From a checkpoint of a small contrastive image-text model: 4500 steps.
Rows from block 10 of the image encoder of a small contrastive image-text model, named by matrix and row number. Rows with one number belong to one neuron. Each number is 200 + 20 x the weight over its row's rms, rounded and kept within 0 to 999. All counts start at 0.
After each neuron's rows are labels from the 100 images, of 14976, where the neuron reaches its highest value: "strongest on" is what is common among them. Only what is clearly more common there than usual is listed. The data: photos with spoken descriptions (Open Images, Localized Narratives).
# fc1: MLP up (encoder.blocks.10.mlp.fc1.weight, 192x96), inputs 0-95
# fc2: MLP down (encoder.blocks.10.mlp.fc2.weight, 96x192, transposed), outputs 0-95

fc1.40,216,222,174,190,117,244,210,205,222,188,192,183,199,189,186,212,187,197,187,199,185,210,194,191,213,164,160,232,215,191,217,203,202,170,235,168,209,189,154,163,217,210,159,202,194,176,196,205,222,191,192,201,182,206,198,186,195,199,187,158,217,223,183,205,185,178,186,186,205,184,204,207,185,162,214,205,196,180,209,217,205,198,206,216,201,195,208,201,212,166,200,181,197,188,179,219
fc2.40,201,207,223,189,254,161,202,193,177,210,184,222,241,221,203,191,195,196,203,204,205,165,195,225,207,199,232,181,209,202,205,197,191,237,152,227,173,209,223,236,176,211,212,192,201,207,191,180,207,189,202,189,209,179,223,201,215,157,233,239,172,186,152,183,189,227,204,199,184,209,198,193,219,233,191,190,185,209,211,192,178,202,229,181,189,196,171,214,192,229,210,219,197,190,209,210
strongest on: text has "sky"

fc1.53,199,198,178,158,222,208,173,209,221,208,169,218,199,194,229,211,200,204,194,216,185,162,242,201,167,206,194,198,172,152,175,163,230,195,206,171,172,211,228,203,197,187,199,213,202,169,205,184,217,211,198,160,190,186,191,218,221,198,201,222,194,214,182,199,210,180,215,227,236,239,173,180,215,246,202,202,224,209,222,204,212,200,184,197,224,181,183,203,201,162,186,211,190,214,195,196
fc2.53,207,189,185,222,161,217,221,212,188,225,218,181,213,178,176,232,202,209,173,209,200,169,184,195,207,179,224,211,174,197,201,242,208,210,203,202,201,203,204,196,183,187,188,175,208,201,213,221,226,182,226,186,191,163,195,205,203,213,197,186,230,181,210,197,258,196,228,220,188,190,191,215,214,211,234,150,201,159,185,196,231,215,266,203,215,200,194,216,200,191,189,188,232,193,196,195
strongest on: text has "wearing"

fc1.124,231,193,220,191,228,181,203,198,204,207,194,139,191,156,209,211,218,190,191,206,188,227,207,186,181,203,193,179,202,218,213,143,206,192,173,216,209,223,215,204,181,204,218,173,213,199,186,197,201,179,201,210,214,185,214,183,196,206,218,216,193,186,208,214,213,220,204,236,209,177,239,230,199,228,222,188,182,225,177,214,221,193,234,201,232,200,174,225,227,182,170,201,215,185,246,175
fc2.124,175,222,213,170,203,168,209,189,182,222,221,231,225,186,201,201,204,188,191,200,201,174,208,232,199,219,185,220,187,213,212,211,189,219,199,182,208,147,196,171,224,210,157,168,213,197,185,231,200,212,230,204,219,210,189,190,228,210,168,202,191,226,189,190,193,174,227,193,178,198,223,173,166,173,234,189,207,188,229,192,227,198,168,159,188,189,215,183,195,178,210,197,192,215,162,214
strongest on: text has "trees"; text has "sky"; text has "grass"

fc1.44,189,240,214,233,199,188,204,196,179,184,200,164,206,174,198,194,178,211,176,209,197,237,168,154,212,205,174,180,198,230,214,185,189,209,188,230,197,193,170,216,184,197,221,188,207,195,197,225,228,195,204,187,193,177,209,200,208,197,236,212,190,196,225,201,198,184,141,221,182,187,200,206,229,221,206,221,237,186,231,202,176,199,216,210,209,208,219,241,220,174,176,202,170,190,241,200
fc2.44,172,192,231,189,153,197,181,179,183,205,211,183,215,224,206,222,243,174,199,183,215,184,244,213,218,181,184,203,177,198,189,208,204,195,202,210,213,214,166,183,241,198,162,218,224,198,202,192,226,179,217,231,205,211,177,206,159,206,185,217,196,212,196,195,225,220,198,227,180,163,181,207,256,189,216,186,180,200,213,194,197,241,193,188,169,216,201,184,206,203,200,211,212,187,204,229
strongest on: text has "trees"

fc1.127,230,209,178,181,198,210,187,167,181,218,214,166,175,208,188,191,212,193,200,179,211,177,219,163,172,241,171,208,165,212,202,208,190,216,189,180,171,214,180,239,197,177,208,189,233,227,193,188,197,196,202,225,209,197,202,159,206,161,187,211,184,230,210,168,206,183,207,181,194,227,173,228,183,170,181,190,179,197,244,202,221,230,218,211,221,216,223,216,190,187,198,204,196,194,223,193
fc2.127,192,181,242,207,242,168,198,191,240,168,193,204,222,163,204,204,236,189,214,186,187,228,224,227,188,160,223,199,212,180,192,206,183,233,209,223,194,192,191,203,214,209,216,185,184,204,205,226,222,211,176,190,197,175,195,181,180,191,222,208,183,205,196,237,192,211,206,188,196,213,200,186,194,224,210,191,194,220,182,208,172,189,196,222,214,167,230,209,184,256,228,195,239,200,231,194
strongest on: text has "trees"; text has "sky"; text has "grass"

fc1.175,185,214,187,185,195,225,184,229,181,198,179,223,172,248,186,211,201,178,205,202,187,177,234,201,198,200,157,191,208,194,194,180,235,187,212,185,201,199,173,208,212,193,239,214,175,190,182,217,212,192,227,164,228,208,235,193,231,182,224,212,212,209,180,197,216,193,187,207,201,236,189,179,190,195,213,224,207,186,225,172,213,205,224,235,178,152,182,195,218,206,206,157,171,192,203,215
fc2.175,173,167,222,202,183,220,208,199,209,205,221,181,191,173,199,202,214,224,195,239,200,199,180,194,208,201,185,225,174,201,186,208,199,221,224,196,212,251,199,210,224,225,208,182,252,191,201,199,199,212,206,231,197,203,176,187,173,204,176,194,216,177,189,208,239,185,217,249,247,163,192,211,219,227,198,181,196,183,215,211,211,228,203,209,206,212,224,232,221,209,230,222,202,234,185,206
strongest on: text has "wearing"

fc1.166,213,217,211,235,184,232,219,204,167,196,211,211,209,166,205,233,238,215,163,212,182,195,184,201,193,219,163,197,219,204,204,201,173,203,207,170,188,196,225,242,216,234,191,203,189,206,192,198,213,183,209,186,168,159,186,163,165,198,201,206,208,190,184,191,153,162,192,203,214,212,169,217,164,217,169,195,201,199,197,203,200,193,189,199,164,173,211,174,200,192,226,208,199,219,206,221
fc2.166,205,196,181,180,183,177,197,168,183,173,184,203,219,195,198,208,195,193,213,179,174,206,169,189,204,224,218,192,224,194,197,189,215,216,186,221,197,172,195,160,210,178,194,207,228,238,177,180,211,190,218,221,218,200,235,205,176,179,196,225,179,236,199,214,235,210,230,163,195,183,232,225,178,187,220,198,188,208,211,206,213,206,242,193,224,200,232,223,214,225,162,229,235,202,178,180
strongest on: text has "trees"; text has "sky"; text has "road"

fc1.8,220,188,216,205,152,209,158,191,183,215,215,182,196,191,232,206,178,221,206,203,216,195,180,194,159,208,157,178,217,212,250,206,220,198,175,179,194,202,205,194,216,211,201,208,192,210,191,176,224,200,218,195,169,225,190,196,216,209,223,179,217,181,198,190,217,197,233,220,210,209,193,184,250,184,173,214,195,195,162,191,186,198,187,220,161,158,201,175,206,224,178,220,187,196,177,177
fc2.8,242,205,192,179,228,193,199,192,197,210,178,198,183,209,181,221,181,177,210,207,194,163,201,184,213,167,195,205,201,199,201,203,187,190,207,154,227,214,198,233,197,175,197,185,201,182,190,213,226,169,162,198,222,213,181,178,198,166,186,232,197,202,161,190,159,206,210,216,212,145,214,208,193,197,236,187,217,209,193,194,152,226,209,176,191,185,199,226,214,212,223,169,221,207,206,181
strongest on: text has "wearing"

fc1.31,197,201,157,206,223,199,193,199,196,192,174,184,213,181,208,211,165,181,227,215,207,174,214,191,190,184,209,189,180,193,212,179,192,187,181,169,196,177,200,177,166,178,213,201,237,215,175,172,196,201,217,201,184,234,179,176,171,205,197,208,170,215,191,173,194,256,215,215,168,185,191,200,176,196,234,174,198,230,207,233,211,213,215,213,209,191,193,175,196,241,162,177,195,224,172,192
fc2.31,205,190,195,171,191,187,194,210,181,188,237,219,241,211,197,214,230,206,200,179,170,215,162,219,188,208,190,216,185,201,189,177,215,216,220,200,173,222,212,189,223,180,207,224,208,194,184,220,196,191,194,174,182,175,208,210,220,201,217,195,214,235,205,223,198,180,236,191,206,249,207,208,249,225,171,201,201,174,247,196,199,147,178,219,225,199,182,208,219,199,207,208,207,194,237,189
strongest on: text has "wearing"

fc1.7,180,163,213,170,211,179,188,204,178,197,191,200,215,187,219,202,178,224,244,236,165,231,201,216,183,190,200,204,197,203,176,169,201,182,212,230,204,222,197,187,176,202,203,200,205,226,201,211,219,215,179,165,216,216,233,205,206,172,245,208,213,234,217,171,216,204,197,201,231,191,202,240,178,173,214,193,187,200,159,212,195,178,195,232,200,178,202,208,160,203,199,212,232,178,201,221
fc2.7,211,198,220,182,220,203,179,172,198,198,205,223,201,200,194,178,200,194,199,210,214,161,195,213,207,189,211,202,163,202,209,237,224,183,165,203,183,204,213,220,171,197,185,202,189,163,229,178,219,184,206,197,219,186,196,199,193,191,167,141,215,191,220,230,172,185,190,221,167,189,224,183,221,203,219,220,187,187,201,180,207,167,219,194,181,188,217,256,191,170,210,167,216,179,223,174
strongest on: text has "grass"; text has "ground"

fc1.189,216,241,145,211,202,218,153,212,203,220,206,206,151,222,204,179,210,214,211,165,229,188,203,165,251,196,170,210,235,200,186,184,208,219,206,191,190,193,212,205,184,232,211,200,202,223,192,221,211,192,233,183,210,215,202,191,224,190,210,209,182,208,206,208,196,164,174,205,199,181,219,151,181,194,179,215,203,182,213,207,195,186,194,197,216,186,214,208,222,181,205,206,177,206,230,169
fc2.189,203,201,208,182,209,207,242,213,262,171,203,190,189,191,181,207,188,216,219,230,183,233,200,233,159,229,220,203,153,194,221,182,193,199,198,176,212,234,212,176,202,163,195,214,194,208,212,227,205,201,214,219,202,174,203,246,167,191,185,180,201,219,190,217,198,205,200,158,192,191,182,199,172,203,200,224,176,185,197,181,197,210,189,234,186,195,193,185,200,224,221,187,231,193,194,218
strongest on: text has "sky"; text has "trees"; text has "buildings"

fc1.4,199,189,178,184,227,184,213,192,189,203,258,188,190,222,160,191,189,227,187,218,186,235,186,195,181,207,207,171,213,202,217,215,172,228,195,192,214,190,165,194,164,219,228,200,180,217,197,233,187,182,211,199,214,194,217,197,228,173,185,242,218,206,191,184,177,173,218,206,194,196,211,217,167,218,188,223,198,218,202,199,189,207,201,184,188,171,226,241,222,175,170,217,216,193,228,168
fc2.4,210,217,213,226,180,206,210,218,196,199,169,184,207,178,238,226,216,187,205,212,196,169,200,180,170,172,198,187,187,214,214,169,246,168,214,199,238,195,233,209,237,182,166,222,199,226,198,191,214,179,228,199,179,223,229,163,179,205,173,190,182,165,213,202,218,200,195,192,194,215,183,181,216,226,200,213,174,202,175,209,201,220,212,214,192,226,208,180,178,205,206,170,191,195,205,246
strongest on: text has "trees"; text has "people"; text has "road"

fc1.73,204,178,194,227,223,209,214,160,227,205,224,205,186,169,214,179,199,193,216,210,196,177,197,209,214,211,228,202,186,216,210,211,210,198,190,252,173,196,234,219,197,203,166,170,208,211,179,157,204,153,191,198,206,149,204,171,207,183,202,221,186,206,188,198,210,205,184,232,208,179,208,178,184,228,220,221,175,216,212,229,185,191,187,171,184,191,222,247,201,220,215,208,196,182,221,200
fc2.73,181,212,188,190,183,190,186,230,172,213,167,207,215,212,195,228,214,219,202,230,219,183,205,196,197,193,166,207,177,167,167,202,212,222,199,166,198,191,162,205,242,207,192,202,182,185,264,213,240,197,226,168,205,220,205,190,188,212,211,214,187,203,203,209,194,179,201,181,219,184,154,192,179,201,199,188,229,180,212,190,209,222,207,200,175,226,163,190,176,188,190,211,191,203,197,243
strongest on: text has "trees"; text has "sky"; text has "grass"; text has "road"

fc1.184,237,211,204,192,153,249,178,197,168,190,238,220,201,199,203,196,184,184,218,233,188,213,218,230,203,190,188,199,255,226,192,214,189,207,172,226,209,194,194,193,214,199,187,235,193,170,211,221,186,192,184,175,213,199,210,216,209,191,200,211,189,218,226,227,193,187,232,211,224,161,196,191,223,230,188,217,226,207,194,187,205,193,197,190,181,177,238,204,208,219,207,241,216,176,201,176
fc2.184,238,200,186,203,204,177,225,163,192,215,205,189,202,200,202,182,166,213,235,193,195,179,200,193,221,171,209,209,206,165,175,184,230,194,203,210,167,218,179,171,191,212,228,199,201,202,203,204,214,198,132,202,215,203,187,192,183,200,230,198,200,203,165,216,206,242,180,207,231,217,197,189,190,182,198,192,196,194,212,229,200,220,232,194,225,177,189,181,147,230,179,219,170,184,206,211
strongest on: text has "grass"; text has "plants"

fc1.130,194,207,213,199,208,204,201,203,213,189,169,197,201,204,182,224,206,209,209,222,202,217,178,165,205,173,148,252,213,192,196,189,184,199,208,225,185,257,188,203,196,173,207,202,190,190,216,197,225,198,207,178,170,148,225,232,190,227,239,228,208,216,200,179,200,206,202,219,229,183,230,215,175,183,195,200,227,222,187,215,174,188,195,215,208,187,166,200,170,186,180,177,209,204,224,215
fc2.130,233,165,185,172,198,194,213,217,214,225,257,242,226,170,199,178,174,231,194,181,226,180,187,217,225,218,208,185,200,190,210,213,208,242,189,198,186,186,205,222,222,196,200,206,251,209,220,197,159,203,216,221,238,202,203,200,229,199,208,182,211,186,200,219,190,198,210,177,210,215,186,170,181,204,184,216,184,205,199,193,235,197,229,182,203,185,208,225,216,201,177,184,215,200,182,171
strongest on: text has "trees"