config = dict(
    encoder_norm='layernorm',
    encoder_norm_position='pre',
    encoder_moe_every=2,
    adamw_weight_decay_other_params=0.01,
)
Rows from block 3 of the image encoder of a small contrastive image-text model, named by matrix and row number. Rows with one number within an expert belong to one neuron, the router's apart. Each number is 128 + 24 x the weight over its row's rms, rounded and kept within 0 to 255. All counts start at 0. Numbers have three digits each. After the name is the row's rms in percent of the matrix's.
After each expert's rows are labels from the 100 images, of 14976, where the router gives the expert most weight on average: "responds to" is what is common among them. Only what is clearly more common there than usual is listed. The data: photos with spoken descriptions (Open Images, Localized Narratives).
# router: slot weights (encoder.blocks.3.mlp.router.weight, 128x48, trained with AdamW), inputs 0-47
# up: expert up (encoder.blocks.3.mlp.up, 64x48x48), inputs 0-47
# down: expert down (encoder.blocks.3.mlp.down, 64x48x48, transposed), outputs 0-47

# expert 31
router.62 084:122110127098124168163109106100153139107063138128176086140140144120085144110140133185145143133088143132140110108155141142127110118128122117146150
router.63 085:119129113110145163160131134125131151137080116144159133097135122106117119086180126131164124160119158119140140094126098153094083149115096117146176
up.0 091:120137110124131120134126132114137127119059125123140065130114159112088159100128159117112142129106169142136113167143076132114097115135142178123124
down.0 113:151119125143153137124122103163098094123184104131135130073133119154146097152113102098144133107144129106123163155134164095151154165097129132157153
up.1 083:079155134110174121119137123132094137119170124111121129142110069108136174099134157153108106121158130108104149166121125131159111172110114130097127
down.1 104:162128093154089128168137128103127129143094161137130142128137170145098097167135117156101144150123091170158132115132153169097132113147133093153131
up.2 096:154146176155126112123127133088140121097130123145166139149135072103147151154119162124157149108156130078144169112108168130141140150154135119112102
down.2 088:083135095124105127130129133147110133151131105136113164110115149140104116104137111183076124159104119193130121116144123132157118098081125116127165
up.3 071:157143085139168147159099185139125140157137136140117137162106129111139125103100080164132083103096137137159144119117114124119106165133115104146108
down.3 073:121138149092098104110120106135109114144118120113143138131147144143139132120139159077139175136127094141100092114171131144139122053109147168105111
up.4 141:117126094152157084091140142143124133138161097180122100126122121126136135119092127098132087140096140131182154119146113118136095114160150169160130
down.4 134:126168125097134148114178103126148090130098156120125111132147113127121121130162130122118160096155142103090129159105147112096185155144109099087119
up.5 068:121124082104167123125130100115109121143092105082116136113151110114142117104177103101132136127128138152122114109121127176091129178128155139169169
down.5 078:125123123108143156108140094129120159091164144173138095136125147133123174117115162131139093121163097144125115131129135122155134137170092143094066
responds to: text has "red"; text has "color"

# expert 57
router.114 097:138097139137166173129125146099144160108112096150140126106129148115105112083162125148153105123101159141145149116167110115124107121109171146154183
router.115 104:144100131131132161136123119092130156107106107171167137139103143106092101087138089162137152118141153128140146110186096120125095131130169126150148
up.0 084:111140152140150127086115083139112143132087106097129145089091133076120125117109140153103156132120091135175156139130154121132160112130147173131104
down.0 099:141140128102155104112127124156136106129146145115109085188117129189146126112179105121123118119110170156111125143118141129125059143135103138124128
up.1 109:145134173124144133131128114151145093144146121143138134166037140095070157098124144140144135137123139140111138148111144156143098138133096115141132
down.1 098:140126090142114111107136161145138152127139129137141115094213112160158102122124113116125139089095152143146121171147099124092164127103119123126120
up.2 080:108133117138166098146128124113141100148128098105111162114155093130125170126156112110104130152126069108158175126138164161104091120129102116094124
down.2 085:148134129123069171119105137142136124120152141143124134106103168083138123156111111135161157111131135183106074140110100106117176144116143132132117
up.3 100:150129124122136140067140153094134201156114119125115125151125122124125107138120093161132107129135148124141173120117108145098113148088094110166094
down.3 088:127172154127131094149120135129082095149157154161123127077111140127105139102157145122157134110097134163134091128088141129163115105114164120112163
up.4 100:152103151143166127113112140096106140130113149129136124148170123140144134111128147073126144106136136139117125078167183179149123131150098090118103
down.4 092:141173132116092164117129110170147123115116151119115156125092176146131097091097136128131132135112088116087114113145115116137164099131145167139173
up.5 084:118186123106088149126122086132178097127127124080135128099130116116120139142116157108146135093144133131137127144116160096155175116181116112111116
down.5 091:121081136127118110099151142108099162113106126115127113158118062132163145082145108109092118128160160129128114141110132126146110166080133141159136
responds to: text has "color"; text has "red"

# expert 50
router.100 087:107114094107161152149147125128119180096086133149143104101121139126114149138166109156146116147065153159127143115121147140096119135152075126129123
router.101 088:139112122116111134117135120134104166131106151144129095071115178147152137145171120100179106115069117149125132143134155107093146132119112103156122
up.0 104:131135137161114097107148117142148066084143136165169139134150114128154129163144108105085158143125130160130129154135112172148111157127141150144092
down.0 103:108160148123178153133119143140141133148161105090089130106063122128126116115139147169128100114119123131112162106165144095176129117114155113104133
up.1 089:090122120167121133141137160108185156121131101084125126105170108151117196124152116143108165126114129154105115166130131124118121134108120143139090
down.1 096:179120125089111127104131101145111084122116146163135128131099146118136064115086133104158079123138127103127160108115130140138162140165124119111154
up.2 140:140102130081141159103119115105148126136124118112116170113148101155096154109107193162143104094144133148120137086095131142128129124162156128089128
down.2 133:122146109166134110174143133094128082116175156116129078102142115135155098179110127133099142161131134097128152139129151119137099136105095127160131
up.3 118:136103160131130129164152093116070132108101139111096117113170135142130143108123094098148114117133102120173104121164162105144131124154094148102091
down.3 099:153162073120088114098136132185152145129114103145153147120104116132167138158161121128107170117145147169107120100099117134140141143121127098156144
up.4 076:122119154155188124157132125114086098110119156149100136154150131177138159111115158125137136136084148132151122125079111150129164117119101144125088
down.4 081:136141121131074129111077131149164149145145123140159108105143142120130134162113113112097151098194108142089145138149144113141101144157132118099162
up.5 054:095125104114182112121160110131123118128131117132146125102151105106135099183146127127129154171076107119159101132071130168134128141157126109113124
down.5 076:122130144100106135155111121166111145138131106089095092121056127142129114077109095145102130107167133132108155109151120098088104127121151113128134
responds to: text has "color"

# expert 37
router.74 091:091113105130172158139154113101131121113130107167138094084100135155086147135171152106163109104088154145133159116122153129101127090122132129139123
router.75 093:122110121123180147150172094100132149118091104129160090090111141141111115131169122109145104125076121142118121145111108125094130111166127101166126
up.0 147:129135137106108172117134094128124168149090123110146160149142130128174141126109168134099073111183133127103104139121110105092126110153143101108126
down.0 128:121140104129141097145124138127122139095183154151075110119131143138140095118167078153133156148113147151161093162107123139122151161083115131126137
up.1 087:137143131125133126121150139125085067146120090142151142133124119107114079109150113126116185117110158157154148076137137118131136144134173085139117
down.1 090:102130082161157126120140141120155148062164174130121151149118154130105118108113097109121114137120111101131107169145114150148140109086134171126114
up.2 106:098126127121135099142132129105087119164109129115126128152125114119169160123125171163124125090156151096070116138094116074121132171131107114143111
down.2 119:170152111150098117159116128138132146143132142139080123107150163138113092132146107112103151165129102154174108159128117135096114094079135085130115
up.3 121:146121138157121111178160135159128116119107132116106105118166150158154171133120150102123133118121157150147146133143071114137123087128144175111079
down.3 122:131133134089133137073134104102170128117137130170138142106100100142140079121150106155122125162155125134103121145099180149127130159118108106112171
up.4 062:131141147099159150127123159126141133120098130137170109158131099097112128112111137121128169142090115122132106092123120126154157167130167082135197
down.4 065:105107118119085079136139112115113109137159108102125139143146127127120158165144129127152108106134127128151119167170137135128125116147099163103045
up.5 077:139158179145188142130101120127106148139128133160167103107120116092117146112100080096144124143106079119145119116157152153155148112125132118112146
down.5 072:134152078121098089108171145133133127123104099097104119128126118129148161146160122119129121111141172123129156147078137122104100159160077138140097
responds to: text has "holding"; text has "dark"

# expert 11
router.22 093:102075144126107173156114157151144142131136136143151082110130141142071082100135131162155138130132142108142085137151130128150127152132141166115102
router.23 106:104129126097114119152160182122132078112127122123144125104165154129087090115150119173162149106099148110132122147134087147149107129125161130119091
up.0 116:142127123071096115070125143144147136120144116154099107135085112107075130119110149137128087127117145128115156135158132095117182149119155106110128
down.0 106:109118151159185121155101146154105145143153112073170113097166142133144128148117111112102133085124152122125098104118121119124083114117125164153119
up.1 080:114098129204143132111151110164106155101142126131094115145081145131104132147119134166127151105137115139075150134165120116129122121084144104139127
down.1 079:164137131119124129123153151090135108155126113135155127122193117110147148108110136108105141105115159077162103097090182096148139134148112134142116
up.2 095:157177145114155135089177096129133129128115137143104110074127115121090140113123104150170140123096132137106101092146158096147152143098144117149141
down.2 103:083113070151124100157098192145128144124134095126137121154128125124161126125143136133089149096142121130131133128153118112105153100140137156099074
up.3 102:157105110147131137173134094139149115102132147154134149160087129100131069126126099089110120200113133139140124104122110115126137141121102152155108
down.3 097:112127113131118085114099133180147154127172145139136133127138166138174100142143123132125119138157090141137168127144133160104102077120165139095101
up.4 096:147130110111104152107133140160110104157138120139127104076113174160111089167153139111101140122094135149161099117166137103129092095130117099126157
down.4 087:127088125135167153166092181120155153170154135142138124145152120101146106128122146136129137111126128122107176159111126111090172125101155159125102
up.5 091:118137126110110091142093132124137132146104137099141131110134134123149137119140209125186126151156134145134112147130134135167170184126101140114159
down.5 091:145164105137126117127134139116116119082135125136088150166062124176115150127154134140085160095136133168132134151138136187140116116118124115115129
responds to: text has "grass"

# expert 4
router.8 108:121133114142140142137144103159088175090103122156116077114102145159136171153157127130151136142108132105098115138095141142096136100136094081114143
router.9 091:124129129132122134093132075152120122142137150182104107113072109117088156122162114087122135151103117138161085110110149116092147119114105137156128
up.0 117:137122143162122162156126112115110124147108151103143114180151107186176137140086127096167130139127135099125119135106112104152133100093090125113103
down.0 124:132142107117112109112117099130143162096135110167103145123128141078105107140189162143111176140142121154116140150146127140150146169183146122116139
up.1 116:142110159095085094139115108116096120126076127140131151126167136108154142163142111103160107103138117131127094127150157098128065133137121091106122
down.1 109:143153110135167151128165124174137165107167153126089134124087104134138123145137094117077174133148117132093120117120157119102169105138147120135136
up.2 087:136162119092142144166143104147140153126136124152100127076175151103153163099118172125145127119139127143104145082133093110138131132125185124137142
down.2 095:158088144143129096094117165099116113127125147145129126146122118133134102133160074144128082132142143114127144159124186155100116111128068125132104
up.3 091:142136102125114136152128131143108138089165147124113126093111079131120140076138163098127117174105147167095137111180121112120126115123109181126124
down.3 092:119115144140143160116118145132161138119095159099141133171150175126143153163127074112142134117182141116150134153072169128119147141139122107130146
up.4 130:101115120135174113156145106141124086139152092164165138113089102157088139142106098128139178122127138100129154099105124160125115098142151160125116
down.4 121:138152150138106156124118138104161144082167126152153135106180115113115145114098104096083137130115109111133131108125127102137163136106134154148193
up.5 095:125120097069127148129156172146153130130113120139088135136133126175097102107119143131100155181106133161112150106091149133150149154145144111129157
down.5 097:128100125155136098161094111146134104110123151102159136116148150135144134121122163112157125101157107112129160139153117154081155097080069129152115
responds to: text has "dark"; text has "black"

# expert 15
router.30 091:103113125112150123141150087107133182119122143159171150092131160148137103133172125151128088154089141109145110152159136149105146164150136144154137
router.31 084:099139075137166159147138139114102178098123160171126112138142134120128159158159146136130139145086126150143110140132152109086159115155117124148165
up.0 180:110131122175120103130117122133131088146165078152150097118116088091146107140141121127121175118125151158182152131150108094130092121140143107149140
down.0 143:140126122133143170139162128091157127106118168116127153136126121127140159090142170168129092106121091113069095112115139142135164134146114095097138
up.1 092:117184120086129129121115111128129147120115090097130132129068131094142164129111128141136094146163116107113133173081114100134103116132128125077138
down.1 093:105092093171111106136108140123104125125171114150112124126109156163100093158136112085101153128093112118165094128139124159110173131145162130126121
up.2 072:081088141118141109116138143164095085115127142122151154119094123161113118139123106096178120160091117078137131110156122151092151120153123119108137
down.2 066:163134083178135132135122107105157166144120116123116126139148123087109144147089129136098136069163133115125150119095139122129083149106104168117122
up.3 114:125115123108117117140142096116110177114090092134136151125143104084143152115128136119123084127147064068120116127133157106139137131172126103103142
down.3 112:146137140154112097120170114143117098114144178126128106125095154153114090124148071108117164106105180177152121141119096126116135127128128119139106
up.4 068:144133139171137130146160107115120134155127143120166103158107107150118140146096164119172135170127121119159093104087114146115150111144103109076093
down.4 072:116137114109095133118099136177124115118151079143072135131103147095138104122149112133079153095150141113120122131171104117108083119135110147149158
up.5 083:115156138148143118098120136117097172138103120158114153144127091123149113122123159144157121093157125119095091168149181117097161172139109107118115
down.5 075:132138073117140116170131139137133135134144138107124116097112145151120103141158100095048155135134122090171106112118081153132119122120123116151147
responds to: text has "dark"

# expert 46
router.92 093:081108121124140175111169123097137142097123102110111126121125157160089154127174157130165082165115127126144149145114117166111124138142126093146124
router.93 122:126155111134112148117174089151102143149135157103128135097117114162135155159179131115131083124127086153130102144119141162088159119144134083121123
up.0 124:128111139119129103098110142132139166142131134101084139136125167111200139149095104144119115119112105169158134141141110106135085103090141167132147
down.0 096:082121139119118176131173148124110100153115125139191128145154086150127128120161133136127098119149149102086107135166132153133163133126127097100124
up.1 107:147097164113141078125096121149141131176081125135106104143123168152147119125133100138151084146136143120123105121135156087114158141080097132135142
down.1 125:159166101136094170153130126121142151155138142141127141137127106118090123155110139117079153136184124127111110098132059136107124144143128126092106
up.2 143:100126131112118134142135128121139146122134161126115199177106118124108112121104161140134137102122153096113174103109120190156155140092121129097121
down.2 116:150127157157147153148171109143145127106172123091148134161099114143147130062098100109107142153135122101093122111082125117128143113095115116149127
up.3 113:122076128118133093102096114142148161163126128139156149123108123092132158125094120162115113113148095150170120155176171126095138137140141108114157
down.3 120:140147111151114151145165129146146141121087150141135130130171091131167117163163143100168115130103135116093117083118092087148108104119129151128090
up.4 102:117121095137121092116103125172148109150127105117098127123132074134101149115135137128068125108114152170153120085133100134134133147133107124157185
down.4 087:160126143106120143126149131121119172092137145127147161172114165124161137140119187120133131140133120159118147162122137099070122114151101134112079
up.5 089:138120129124116165140172159083117093159145078092133093124161139106111151095151153085120112110155122112161148153140157141160122122136129106120130
down.5 102:141150160120130113114091107108129128079110141170133182150100136161151122116095106182143151128080101128112106124117151130128155133095156134136130
responds to: text has "black"